config = dict(
    model='encoder-decoder audio transcriber',
    dataset='read English sentences (LibriTTS-R)',
    train_examples=15625,
    input='waveform_16khz',
    tokenizer='char',
    vocab_size=32,
    encoder_arch='convnext',
    encoder_norm='layernorm',
    encoder_activation='swiglu',
    encoder_inner_norm=False,
    encoder_moe='top_k',
    encoder_drop_path=0.1,
    encoder_num_experts=16,
    encoder_moe_every=1,
    encoder_expert_mlp_ratio=1,
    encoder_experts_per_token=1,
    encoder_shared_expert=True,
    encoder_wave_strides=[5, 4, 4, 2],
    encoder_subsampling=4,
    encoder_layers=8,
    encoder_width=128,
    encoder_kernel_size=3,
    fusion='prefix',
    decoder_width=256,
    decoder_layers=6,
    decoder_norm='layernorm_no_bias',
    decoder_norm_position='res_post',
    decoder_activation='relu',
    decoder_mlp_ratio=4,
    decoder_head_dim=32,
    decoder_fused_qkv=True,
    decoder_bias='none',
    decoder_qk_norm=True,
    decoder_parallel_block=False,
    decoder_inner_norm=True,
    decoder_positions='rope',
    decoder_prefix_bidirectional=True,
    decoder_connector='linear',
    decoder_tie_embeddings=True,
    residual_init='none',
    optimizer='soap',
    beta2=0.95,
    lr=0.0019,
    beta1=0.95,
    shampoo_beta=0.95,
    eps=1e-08,
    precondition_frequency=32,
    max_precond_dim=1536,
    one_sided=False,
    adamw_lr_other_params=0.002,
    ema_decay=0.99,
    steps=16400,
    batch_size=64,
    epochs=67.2,
    lr_schedule='wsd',
    decay_fraction=0.3,
    final_lr_fraction=0.05,
    warmup_steps=1640,
    weight_decay=0.1,
    adamw_weight_decay_other_params=0.05,
)
Rows from expert 14 of block 3 of the audio encoder, named by matrix and row number. Rows with one number belong to one neuron. Each number is 500 + 50 x the weight over its row's rms, rounded and kept within 0 to 999. All counts start at 0. Numbers have three digits each.
# gate: expert gate (encoder.blocks.3.mlp.gate, 16x128x128), inputs 0-63
# up: expert up (encoder.blocks.3.mlp.up, 16x128x128), inputs 0-63
# down: expert down (encoder.blocks.3.mlp.down, 16x128x128, transposed), outputs 0-63
gate.24:437514566464514522519535532483586415516438453440551536482507552486477557433466490501481521531543428438482424534503460415490605497492492586391484541442431465491529570495419517594517591538503539
gate.25:504446444564443463449451637503503549509472472431406441545445463522383466412579516456444488458572469458577535621514502503423520540490571492520438403451497560459537465508475492539474508491467489
gate.26:484486503592497529524425455440585465515539524415491419472502566360473504533614570513471578401427450528482411463507554418424449513545516566528507533500551440363523561563530536550508490477534547
gate.27:452463472577382511554453582479465513505534564501536595516510499513506541494466520566514444467452468482502484468535510482481582464441467448548483534480503393496500514512560498575456511416585571
gate.28:531541582513480492554490513548484490519513541521404519512471511508530539460486441481464499428532505527352610485511536507545402618457443570477536399426470536487517444421444513587476580490525524
gate.29:543463566555491488490456503531538550499481518535512552467454475551512458505612471507551479527569578536588509433502538505577531557505498572445669527539534456581472392426471466424534442494536533
gate.30:487435552466528382563539470458554440474556426585553558460493479518580417515533552500537421542418486529396529459479564530518477529541465505467542473531606514383560426516581629512501434529514483
gate.31:551405569453459477505536512506457494458548546601500523370397433436485522455492490579500417509467507454521507506513522581507490470542417574502549457522513551493517495552498456516554523474463433
gate.32:509517488449455407513536519567467536559503515471526570556436551499494563482560594432443535515522503420470479546458491487548502479435498519499530403483472383604442418485519523500493600536518538
gate.33:479505495456491480474479569451530458406524467416580386491450555499490482493563528435496462441462594399469516451446471465552535522514541427509488627498501525503452537547489528481479486515481470
gate.34:512532603461561576480532462481540493480554507471452549487527529441516533520509517443489484563423530465463570459487477482568491430552530415460440465397443489462519509624572499508522484429580498
gate.35:553460578550527592550506562528538506483460467566523566524519477430524514493581416548454591543499454510483514473403510447500421565437551516472485451569494489458494574478402489531513510476466457
gate.36:464518461506458470521508443489407554518592594394535529520481467498550516492499455485518583638540492596409514539541528491508528403485481398352483472542408518493471441524542478500450526450465452
gate.37:461463423479419557462529492553511513455470525510565435524555483450404464511556533491434598527492472517578491429531585545510465549595467471484477491557545580503566473553495555512523534407479496
gate.38:483489617539518450499475586526518586541530529590347483569555504437553493423486449478492581615585390522444430443484536443554436543489500466543480464455524553482501496503488533512495558493435498
gate.39:464428455456515481516526423483535513502540608484449596431490506490515541541556496484481560541528480483518588473558445547533530469511566634570459579576447433528399504437538466549512458479395511
gate.40:460565511466481478544461471421526524506516427466445487465432456489511515536488494600490499544495434510458546435502437451502522452420461521536363544470535481593522494559439564561509441423396557
gate.41:528476530509568522493489538526557487580580457532495417483514564500448458515431479541559557575406445555481443492446584505422488647515481434487532542543472534436549472392397444491457539541482570
gate.42:538606448411492412427428451486494580357490486563505523500445488549465574462577495585550550524548528556584558485499494495546507414446566524497498446533406433448555548477541608485540487510494525
gate.43:410551576460532513468496505569493524492455503503571525551460454533494458611496464454520462562521483567504520464528463523456441476499556420501458475521533460431484519509462558584463578424460498
gate.44:526520586495512549409445432491546508527533518455520472504528585485450489546534521507489558514508467519486449458538514626515468413480463488500476477457480564543533546487495497567420507496470474
gate.45:596435462465432464493464462560538523485557521445435565512520556532437527491500479557485529568532454544538547518497505573519462468483523452402532498464518424405558498372423576536525495510485460
gate.46:499437411498450496543446503558544533486518496551492476504512514498566416578573408441515487464312497514524445440506521511441490493493512407525564463499574600419444500462466491532458540496562425
gate.47:452520494458465474458536452514515541511373497527516544429488508445526521516507534499618434456506435536515431461566496481449483479507496558523498612462469584611540556430433484414546529583427470
gate.48:530417441500498527499471547479464481485519561509444573545425449480519545549529551480591504462525446431521441471507488551454422486529465453470427461543419495460508505557458648443473477457510471
gate.49:551450509508558464502457473519482474547490503529535440510509554449566561441499517498521541435571473511515544469484543565461553628494445529490495609411473484509508547526486520511457544460439504
gate.50:549483488606475483514528508549478501527525524416508477558521502514512513552500544412509497579537508589545447531391556460452482537475502451555535487570520488459552470562521447470557465483512495
gate.51:396475381521441466557458487444501532542473588477528496517484558531496507430516549432515569407482509525473557446582513476464414581475536457393445487498532540530481447522551552476443519508574433
gate.52:463513461462514415525481476474513493542483522490477494506462445448498507462532641464571543464501518554557417439541437531523484497500467493608440466499359493512499499507516436440460539459434490
gate.53:528502555579539513541543560429531538502443458489466500516481474569461525453560509534583414466555589604534619565541559401489553491473500554532455499377533517433530543528518510487425453575488441
gate.54:496452516491481539502605434505501580526568491462543543530326415477464526575504520603473472491568540487474479525522459537500469432486478514457522524542488570506478436487570572537467549485434506
gate.55:492518545477485543551528456559441444483447582392531415553511531489453485579472600402465570501486461509575444518481552472504498489458564542475448570579535490408471451517616397444504448516453546
gate.56:479536526522490554496455552534518498491524478395504557458507494585434498447521525517505507544378606522448541533514490472516515510410565465516510469501574434507526533430492454521531483486517498
gate.57:575502500462471520471488487573530516512448441448413505548554538452495548467554586430471467463562468501664446474545450446408547501503515533536618552481537494517455547517525437512483460469509452
gate.58:507561562507413425508544521444482514481536447526580496463505494526533533649471506482511535552532500516397472495452566527486464533481507600544514537462513525433475486492530454425589527508604584
gate.59:548425455400565509442565561543431570415457439430489529535481533503518503523537484427460556440492485465571535575498499432423467617468435427473566596518546483497392497456563460518533623487539536
gate.60:499553485396560615422565483524596493543551524495518425391459501549575431474494518509551510510536521452482472477534476484445517536510497512527477506458468417412439512412512494506571508599413537
gate.61:531513403417555521450430578477441497489490504576555519465469428525515492522502537553541508570406476527528491561491397561442527526528590472498510477607466535582567463424439538543509490454435522
gate.62:472512577541527533492515599566543571533428487434486519550537509489491518516479569528522467556442511489591407460504494499523559461461552564538424513545498615433607535563588519499580531438479568
gate.63:497500593500510479568497528494563485547548531502431533407465518473562559493457541434608465558396434514435428493520462486516483517496564509558503599472403503493499501506536543539513494457449551
gate.64:509395462429481570477440482454540521528518604504490575501427593477573478535547479538474506469492580466375554466551525457558459582495570455624564535585494485475467480543521515518500547497489520
gate.65:501447432516576533495519509550526485494531464522506460510477510467519429534556525494527540545504486496451508480467398455533550585365593514496521509598521482419513426415555563392489529454491545
gate.66:472451461475471479463522514502499542530462514562478509602506425482487567575504493436573524339510465599542586478568519503449459506491403535450436463478530518508443496452480541466443497525534492
gate.67:488439479513516542518499455515515460580490587497577528533433549484533427495524446497436486488509364531515465441488526493583570449512582500583527434502488468470499487467560518577571519468526592
gate.68:506533481488500400482448506486395472483644454521539421501475532477566477486514529524569494522520461472455576590631491541466537525470552539554487447611547545519578495415456551591509470482564493
gate.69:485528559472495496557472457413558542456514493556471541494479557497501560556498548581494584468512416569459468531517457468527563546516560451514415559441516515524631525470501564501433546505448539
gate.70:472497490473535436614598513546430419505529472474546485554589500514527499497458477541509483510542452454523507523478507437492499468535485486512457546614698498558470415487485440453508551452472499
gate.71:523438446598483521509528473520422463564489559438462453536511453634380506490475507529499399547478471502521527550494529548518458549529522382518527493603467469535481444472435408560556478466479491
gate.72:456410522453484560376538513438427448492442485540485553405539526458503543555420503388489504473521514446428461500474534457548579474485533509501475544547490579511556598475594549552465450468491448
gate.73:450447527394480515486553553454415522589469540529478537552545498478486519535580449591545378544537509497442507553462434471570460519502497462544525473413524502475425555612499477583547472513524529
gate.74:495549498560550471546455545404502450424483608525447464551502471540496534522451517534491557520551495484457562488546481524466455597445503525509471552456472578472475513633518468375599475464442478
gate.75:459499388359492510505495481477463449506425432485478501527440472524519486440460513515411631550604533520483485449501469471520573453474444552543459455491513525530556540553535513505426581502556420
gate.76:466507445487497517443535542502539482507469477453439544533404487527495412535462500544527451527442493497471520535504519617504509469428471497565481517456454422469591528505422430474485458609483488
gate.77:456532499530559519547476553433556448480459500504483498513474567498535577458517571530550542540510473481464579556608586479553466407414585518483479486445462507552554472499524539509559492414532578
gate.78:552499582539564564536531508467530614573626495471523576548502548497449554454543475567527419548575508526521551425426509514481514487434576521446528441523476564531465577477480618521403551482489602
gate.79:465475480508549469496535417489484441522546499507442534442437441537469536441543455445507595579556543446558524506451495520665538537495488441497420591605531497555514470471506570470467398464476481
gate.80:466524509513462501512591419527473506503469569551545562482453497449546486513521453595571466599557415582565522426466468493458569570546640462537461480409484339450599497491551511456502506495464501
gate.81:406504468437441554401487561438458547522467498496513444503415516470477486498430528543544494559555582466586525522427454442456542580508429565466416420443524504506513464599527518539492489496543522
gate.82:482540502451540401449435399430523494518534485490529472475461481586435447578507527462547503510607494537517554493476491448578549520463631598524546474498522393508486508466506485488527465421554568
gate.83:425530586409494507444518486493443526542571573454536477554450561586478459456498497513550588543458430519410586402598458507562536465532565410551565548443427484483496470504447464466537467559542524
gate.84:526474472427564548464530497536509469508550627471442510509526410601502449494561597468582557463509482414567609442458467566512481471513561470529653484445506478492477472561532516576445472528518595
gate.85:524495467518486582551508516458495464521450399529527534550568549510578512492489536505504499513458457491522518483495454395445428525482536552561577514575614510419535506468485455548558376458450487
up.24:530560471602521474579515490479593454502500479529577518510456524487436492449513462477500424477439453512562475558485493509488558511462532517489469458466506534528479537534498607433561506456464566
up.25:488515582461484496452546502480500497540529503558536458505522435398558507574428416546446614479434531514394436542402479468426559504452498546494453602523488524498446449483469613449525444555504478
up.26:473490507580486453512438483448585432403499507447508462476432554396466494454573578517485509399458440526511473502461485360464477587553552459547411538538572523379566487474510490534466474444531482
up.27:457420593591403519540389554438457558499515521498456490453457429528510507498524595447499514484442537532469429486585520555472516485559441464441523616442499580501519475554468491486530520500525535
up.28:467493516502524513380491493474500506471507432461588472482476476481483403478522521524467501499497478476628461485564522525479631386521541356498465517548554477460492553541436484433469371524506468
up.29:496514491442451472407569506523527427518471508495445460525514593472443477577495543427446508455402363442407500524547559507447499474488508417526418485525445530460470550594505471539502538491478485
up.30:460449437585467477441456538530507535518460481602504451542462547532496569524515426618572572497506499535554455522480461403458528487515503458514484531558546507462528537499474593480501480498542493
up.31:530511476480470603501478491547458464510381414483480570530440525548489493571512455466538465442495520637559458425498465546470521468576555492458481595623427545439436524526388479490534457448495464
up.32:570581569473420445518556501585468502580466515485517591493435480514507478606611571462528493496556521480527482434499517504469488462438496506560601476510542443481445400472515452560497462481533519
up.33:453548467483462465491546564415513492389524490473516447496477501522504456407530481415527468424434604474485580447455493494481457532466483444540439617449557433518483532451492523458435514478465441
up.34:514410444546461484520430480516508563509505503445523440527500532558507480486435556495516554453541504481587482519570535526478459521549463542467627571610580461545501438464451506505553475606444541
up.35:524580588498485575481458454578442564478440509547475472580483461450484528478518550499453524501484553575427445540362469615487519563535509446409468422482465509565577475469543512614459526495498480
up.36:528480526490517454537443455415491513424535472485454541565524575540525464544512456570527486621556520576462472549539483520443488464409534513485427490559604518438529556416526511597532551410499470
up.37:493544511439463511451626487517412519395473544415586487540493470487454473524523544489439461639497533532539559495565517551470518521499487493546461407397427495463551473546564500410536497365506512
up.38:494513518487499573573486559487524474450527528477602489461512458529554516503594442491579477452534485511487513452494444474527555525487524456544524554466428477580522471463475478418489640456488598
up.39:488420482510496447525538447475499505483578570486469557475503501471519506528571530499588573532521466528468601455547440531578564437492523631550434578545427476569432500421548489493541500510425485
up.40:489487502493453479488457524410593490496573506483446477512461522518494565492515556601534525488447449548462485496502447459535494492463427466543376598491576514582532483581477562502490431389419550
up.41:463566530565493436566489473547483510539534451439493557486485499428481565598516536528424439565408486550462502466405469544460495542511510557492557424380555482529517468444555680526452562480466484
up.42:540513473499448475462354393507496532428468454484470507538445517515546605411580477572579525521570507502508557447424452440497582423376484536510522465537396481512554560503581609538582423478516485
up.43:406483566518499522593457543490500541479485479425534507480479501446504604441542498445444488419510383464523505495506516414481506493501493498515502438570459547583463535516400517539509594541475594
up.44:469530619409514471362491380495470551528505502517564518543622567440398497549490481548529599435485490489569515472503471511469440449513504468454462460520468560508525486445506506541402492534517502
up.45:527535535496476505509482541516436499456504598508537477568458552533590565522522516545432445505552557513460573543452448492526515512567580459363602520480396412494519533509523452497474561519474599
up.46:486519520418490577578464488546494437562483543459454462510567584385425493516537635424532501371445508469494450508492521471433552483434474482502535592531595595515470568546530594529537469520511422
up.47:558455525561564497539491552503490503438607473531427552540469471535452453561507470435389583510485555469460588474444519497511461516454513480476494420541505425376471414536592548584485494442588519
up.48:538386487441421559516478511399504478397463543524479518470417472617468514501437457526415433561459543548439485437443532538476526485538527511492473534572486415542529541485457509532615527594532475
up.49:452492409541477473458474561536449436453524557425459489513492505479402521431515493492465446480437511583521559550564406482538499432457436426394509478619483525617470397434501464546463371567516452
up.50:523559452545559516550510512488355478564444405516527477523490589519464417580451474503562429458555600466534520538527399556513541594566520601529438496555477522540536495453550673498444530459455556
up.51:541508388431500515450503501513467466568626445559490513516530457435555569519509482598477556486554468635466514467418458497489504528465531524542567478424567511484553526468601543438440542458551504
up.52:511631528440454478370453514537502472428490495472603486520466468566505535507434491571557427515507553596478492489542454537496548430487530586439570457433356545598508485605523512470441436609526452
up.53:466518463411515511462441461588425448487555498487527570438528536486533465548454508527464521541471380403463385339455467578546453522521490442452519501578526503560518452523486467505575516475506503
up.54:475604453426524494425529485492492552490505506511596443503608510391478561485541474598473428491545497483502427553472504536566512525583508498540530341474559554386496488533462483471506462578532433
up.55:487460512514546512487460468452384529526501470434451496505539576454474483588532482548473410415471521458485486461496514563537521545504484567542430545444578465510493499445543499555587619489533558
up.56:578545481472487510565523402505486490502476587566440487516437506438646434443592512484452480543572387504477399531438446568459480547538472531431439511500486451463414470535544478561534527448480456
up.57:515570442517628531570557415473562486555513551423539468505524474494518558482465442475483455495486521496537469482612500473496483399513448431491432465490536463508514509484554548520460485435411436
up.58:516533490465505580468513634551506550517454515469475469469609529437504469432499524524522429421550463477582550499472476455525465415497476591498452439545548445425511459540465463462480478482491442
up.59:472456520418426420470587540453555471462552568456521549511532529492500460533524564519412472647525489456428519464440563539460473531491528487476468517454359522360525487565555545518475469429486405
up.60:533542502364495555498521500555616446491561478437575409462450539515609492496502510497583489447507514507436535459559469482449463533469470516564509507498462467499545474422482475455461500607423493
up.61:410448496489454494534541499559570496527508596521499528509459573481474434583590642446483548441430511447501568612480479506506507491487516548511614482410528582431449409494433474495501458524517473
up.62:496539586545521575487544537472532516473507470427481563536540509514415521475502535427536480491491582559540408435564454479553576445504543469521452585561526537533554543502551510554611482377508519
up.63:497507426520490558469487490518468518493454489477563433527530515580423453493443449527479529462551577490581643456526509551495432498508448556481467400483597482556493530512441416450472536528467416
up.64:473530566647506418494581469514481493460481489518495482486524430488478576523478541469482498577494511455539439500382475545466568509540404579364422514369566526509625497483550563484506459529520469
up.65:558451439479598519519432539515534532528618473495572478551531527520562518566601545509488536536489537463427497595487471538448447556457563475511434553567455530491498403500558520385540606490483452
up.66:504541498484476459582497419550485464572527492424477520487464603489534438482492426560512406580557504463578435491451590523483486487584527488451477498517565472436537479507546419460496417518422478
up.67:547486533444464403443522498504351471418522454515432530485503493538511512500536497517494530481530497415409510518462523519404510620512344463466518460504626492519499514559479534455444443541457517
up.68:480485511496496590522506543599603504461358492499468547511530495531455504450472475467504473370470499507518432435444437459540434455523455515464549492442495436591446472532638348429478547447465497
up.69:479596494522580527485552520506487545513502498456551568417486434548534463471369488484492507573479538493577470575491377506534490538431418510507548582530547476446440528489435550624504567493483494
up.70:525447543526476627466399547503523554522457524521430548472463589484517541511504561469514512497433534523478539440538474582530511447500550515442569499418320487468531612506492546513488500501546532
up.71:420501476541503443571439502519541523380545451465423549459507507512516449530474592486499465521471385524616489538512561532517517513536472438541469520489496479476509543552519455571550523538514471
up.72:542403520475434561473524502448442546497429516489455573487537472460573521528374462374444465492534479459494427584568460539540532536555575501510516490457571558505506474432626497581515481521502470
up.73:514495496430560562479511533499551519488435540414463574477598537512479475547530378547489491492544485470512513439503534512461460592419464558397550476465603490466581465463481522574427449481532547
up.74:429488453552547404540405498468504562573484472606548455519579466571502535478472526523539550417467537525538457548544537401476521493414510403419554538553400547485533497428484404448480518521468522
up.75:529490605650475475544526583585518543433550556576510460488523502477448579591530472490566371528365501427558538558550537538468412471529581486512535524416451485538466492523519508521617421442413594
up.76:521516523497537452509545492541587566531486514555550470521546471465484557542437453402426506445492577551465460482470542410437465541538523468430521509619442588546468491583502616475433582501525511
up.77:453453440545525518602521588460610443532506549483502430506505544432497543450441574463529537510454433493515474453532537506530464414415646518527535479493457476583549462455573476441620496512558493
up.78:509482491603473604582596498517541659467583513464506615515490492568516550452532538495538401613619562550470478451463515490552525491557466557456497461540457500550547609531529560537439497490523482
up.79:560469521460433647471455567429484573485507513506532428535381538479543496511543574513467457463462507626417445543436471547368495495528471543524518478437471483547471555548504504647535526597514470
up.80:475469460490530502543421534506475445485509417485491461530545515536469448456496530438414528452429577401419488602581514518501491436402394567454524528553477576518389520457530435551492542470502477
up.81:516496464525549523549459537516388509528520557521438526481491425526463478571502475509521464512439543471606564521550462574434488604462548547445540582505459563541485466546524526594490453469436559
up.82:462516536477483442526524451469464603460468547469483532546525512567433424430471475598604492499521468512527504459494504466451549569424473529570527491526501427521433539558445423455534570516545497
up.83:432570566385514473454554493468485583532551542466517507533469589546479445493518499441535584544482381490399586438541487499573523467514583464534571487432512423448508453462420510480480472530545543
up.84:435477484563404383602446510518446536471509465446470495493480554445487506478466466532443515586501483476412515470497472461482510467512493502482311479471405444546488488491428492470542504498401461
up.85:468510508525476470539470463467421455518563404562515597517536539460488464512423485581519526483508533423567549501496495408364506485540437513517542512481490493529536496435444397478590454468459455
down.24:554454547462495490428466484487510440574494542586529492524422499565445486519518495460497503518591530564466503552516459484499501488451640654486472555551512525479494574428584533545551461466541499
down.25:572428414454466562500518483569459550540473464464512497504380580518590514562492494497451516484527472502431380530474574478479552578536505544531534511498508541351513582489549605592522505528576561
down.26:532520548494526529452479559511494481477468507493517530531482550506518478555394567582551432427536448565460565593457592518487532563570477419476466487497477526435566498473491456546544509475413421
down.27:513444443459569492468519555497490520549512481610476519520549506564507572403485494450554451501406398467547526581522502510545515507597393438558432485576478427521482544489439494518565487548562496
down.28:468614464556481480555555519452512544494548447476529431615445421466519508557456499439550460446540500468489485403454509497572575574496515525491596486450450533596423493516558362596461456453536525
down.29:560564484539472482580563577510431632607569496523560574452554535509470527397464509408493497592526467495464490502453462529520625471476514493473476550506536474561468513473521477453444492513463595
down.30:484570512510520571480607476447504432531527551500452463599413584494428505569391485486437508572498505454475593508431488572546554526546435490498573472508473416564572516599499473411407404457478516
down.31:407486599579589594462522520541477462517488448471589472568451564490499427486543517440522546467442497462489530537511459501549452499493471471500489412553492500594439444506533454556412502496557533
down.32:462510492395525523544495499486497452560444509482573506454482510474423622455558491532508502449455485477516535425575464481480517491413565510479544471443540657466544552507479493443454551484533414
down.33:519454545460512440450515419473507514526549483572493469467508561493539545455481534620529565461481540471543433549536517503464511465532512409513477488535484542510495460500612550513503440476545471
down.34:486486477485513424514579561453519586506507532374480464410534462533431496541479450522523510517602409529541477480445475484567429555519626551475625520529488526529472462470582484464533471582529601
down.35:478505440518550380597509555461462512536432524586531483488498575508510504439505452537506468431430459455603504500421461499417600551452535534571466473581503462498513443564434523584519591486503481
down.36:484457477503505497583377500436513494449551468499420514519543453467479472436509462513400455473538478462485566554608478533481495461518498501484445637619580540521461601504542408504497598513488503
down.37:429427514544592517443463517439487572488536557497429501453496540483578532507514595450522572503643533511612479559465577488513422550489468508417479484522509542467534435459450517482537468543474445
down.38:534495459425501482543502420441439413560550463482520493541422537504540467578519485464522579484605543591595550546498604492490488488523516514535531542506547546441480529464464543527413432544588541
down.39:558561597473557481399512489568489488528489524524596544525506486427600542511456537504448524516587509504519482485493561573476507485472485513567460535562446537490518465454484488467416436503538536
down.40:504617525498468494639526520490502484596516497523456518583573452528577607522537421463505573533574567520579477541445554465552522510486530488506459478539520488423536443492469559524579546555500481
down.41:505514503454394581505422457494574589629549544528565453514591491529553560420439503480465474513517574483497567540486585479482488502447468490527554487462524404500471498531511470495449538513423596
down.42:436462526537552526521510572491457473537360517515452537504505525591427411480495570473521500556514449580535578422484456475512541545461538515569479501527501512476473484418464347451444529571517547
down.43:519562469450524484491524514564516582500458526471459504429542482573404555480527574455501540482456538598467553564586470407464436524420615352514575513506550545541494493430513481444434494452518512
down.44:419491420579519413523387518493541495541436527558440488512479528556542475490532572485481489492490527547599476563423548521568503432460563457515464479486524673472541455494451568512431500471465569
down.45:464550579454545472511593575567501355491572464575484465499460495473515516499525382543542491540470472491563573503489430465502512528508382464558480578544596470468578455534481470577466601510514479
down.46:486604533580442497498560500472529492540467450464370425440476530406523510466478537582424529518470472460473494505497469481424523519523491401474434443580519541504533516510600559497482509477438480
down.47:563514558426597570515408653470565455432496499478514532516425497501406549507430543385566514466454434537510525478598552533516488495544529607438521493598502432534500524519491485477641475536544502
down.48:410467607567480446607481496428514466521476400535517493425471499417420534505482364486533452491437575452473515547442503516560394576526484550591492540523559484450479561437571436558424436493513550
down.49:559541476481505553575408514613523391603468506524452555462505478514469521422443499426492530475454463455536610548483495501515572549467409496532610454514541488543467429533533425552475568565508473
down.50:478539493480568402478531521433555500587518472523477579500500477539518584495484491514451441447424501486674524525441531520510458504541459483473418409560462488424563482532524539471520539509491456
down.51:451454483498449529479461462502415563510479540541441589471593450536444468564474459461435459530507403450549502468459460536469535531401580535505483455555430471529495549450578457519521406527419635
down.52:483461497525451550501477617499548573457463560412544545466509453536478512437555404495489382452472491506466484465484499454485472657461559463475509429436449493483485501486493539521445499529496537
down.53:414476552540583523514527417483549484458468468512477624434578509454469569506526525521580565483509524480555489504488512483405492440459555457528530541498587509489457539562506554523529445476558496
down.54:531498536492463543465541524463470539505449455505512526479477492548450508450430528435509488457533479558593509489486540509511441516516492510463581490538456582589553427634470554436562508484482508
down.55:530475502474496518517454446528561524417438522556602532509565482499571554501498509413411512471591480562481491482509491580604529462527485506566543521507634496535501499455430629508428538412580442
down.56:525538517552417533628547495495387585552485547502505557443555503468533494472534522501568533456521524489451470536530419467433490500492443448430466519502460534525502547535465538496535569442500498
down.57:467423489567416420472597479558515453509456514494493458391589489498491471567477575526508534461594492453629531524479496474528564520477520491426464473515474555580476450513508514511489554462521536
down.58:498435519441511480462524526495509468463550491476541496558477575542498511594507531526499481471456458577563573525510442557462478513555417476523473365474516514571567532487579408438511500465600461
down.59:422566553540554389449404469623630468567473545497525520547470537517511467490319465489574446530438396506468588480433510488501459523498514492530486360489543517504497526490569486436477516487480520
down.60:434555486518486522623516549458539469455609542479479543491511557483509493499522545503471432544576494445604492457355491494499554503566498499511527448477469576544457460546562460490553494509433527
down.61:457476458542502417443477554568521564514587374570543495477576405513555513492420568513523514463563529458585533464514496486480511499458492501519481523515520491575398446493431539508498468479560537
down.62:415489472532463484501492433443477441466522531496420488443526551541526509577571588502555513522492501477459591531406530548490516458493355452601539556403529478449527477504487421605478479476557513
down.63:388446527504475481488503497518449458489419515446515537514505524510578476412394501464468546474440514524486476445417406453536534501474569483557492487636559540492513563478450446478529431496618575
down.64:616582493397485477419503508487540435446551581448574501570454531577475492510512416448435430535508475465470485510474477487459506511480490371547516537579435446398422506499429488464463417519485600
down.65:492506516514597402517544566421429479459559401409497507420589533505453485475453453452628503499478538461495445460418466470534484404499528537529427570541511571393469516501487482489475516518525497
down.66:514434631531425465475520483423492504531482445426544415536570423481484430566458461431531481500530486495474430540581586542440431484445507517509457523497410420421484434501447548460462517501544473
down.67:558502516434428563512548446461525487525443475521596565499501458423447463540559445564496497445468464423531489463457441502445507472532510451404571536573489513498575474566552532452469555540552535
down.68:449425542478504594532541575521571507482456453609539431507464481549453522521517469596525499482595504577498533501597579530465514585508396492503544488413472463485539461502447469468431429497433602
down.69:458474531493451512481568451437459531370491492502495476527555419508458536613554514411476468492554556547532513516583478416530499493473535518623565479498488583478476453453493492579515414538446489
down.70:495481523563420479573547513478578395679547507468554429493387454476514499487567540452516558462503483439407529485502481562499367457528529447457465508571476486524510443483504471519488521508533507
down.71:515537529493548492530480490530534474550581488523571456446469512494587487458462416487481551490438567403557387488516502487550623475573469513535471541505418548537463458452414479424526463485565487
down.72:500505428420424538553450420459542558576411481447554439511461532498474450514503596524609440463468547483501520482459561455520405494500519547536503431495610581490480516523523487514404502525535562
down.73:520523503419524405416529441445429420491557491440412498537500534497482452616428421517496545518559516608507561593622576469512483462481510489427417364583549401434506521527569501487519460582546560
down.74:411478436554582449484548494469487529619544538539513416578511552497494517462469523555479497475604490426478430428494518580532465556443565460519496559527527481519572567483497536527537580498484502
down.75:476477510464589491477491524458475508483422483558485609437511474502485469572419514504510484472621537530495456545414461539435593467548444517506539492531423522410519580443590540480533439506401465
down.76:518482625523543473456522451475553450518448459556480518473494423479524541512513490595526490514576504423498529492575377429491445517526475493487472456449497556420505456538476622555549439481512493
down.77:484524511517545459543441543408496527551511480480681419551554518515429491498520534450527448572541449509461555515563455599528572542573534526433499505486481514476524418509466650466471554449550553
down.78:528446548462494455521499508472450599368505435459551552527560602441429611511540432493546468534556441492493589528476565544499549478483522549498508616511437487576574563427418584557509426451541449
down.79:456452535538453444546453556516543523449468569446489541413529544519476486506530410586529517513554543524532602570507478505483557476569507467507436543430527446444550532559491409517570483518520517
down.80:524482481479420454573592476532561574497478503459539404528493502490480532510541495544553593507510508576554461447492447564473547509490492583476570502490532502654493457466531507548473534489580548
down.81:533577546435512416501474503467535428589469484523442566430479541515536503554548552567434504579548557450457639566565547560544457552484486486480447528487474417494507601435562469418513449535564535
down.82:555418483445566529521440429525452503487462569540549422533533461566476338507527488488517529532494458533583559426454466441570486496502497449535510500524528445448391562457473364439472486502479449
down.83:483457553488498557475633488576543425483417571543429501548468497480535483534455490548471456445373471497475436503407448389559585456519486468499526471481479512524552547494438579357486494400504459
down.84:518592568387471550501543391543473433547500487547531516538505529576480543466496477433506449475485500457420529465455513500485508514608498553488531491498432462480565527493468418484468506478567605
down.85:534632497472445558490429547521496415443460533516501607543546587530526498382545582523460449497533511372468428448505505535464434514563506478519483555490421458557470503603485524406483522523473446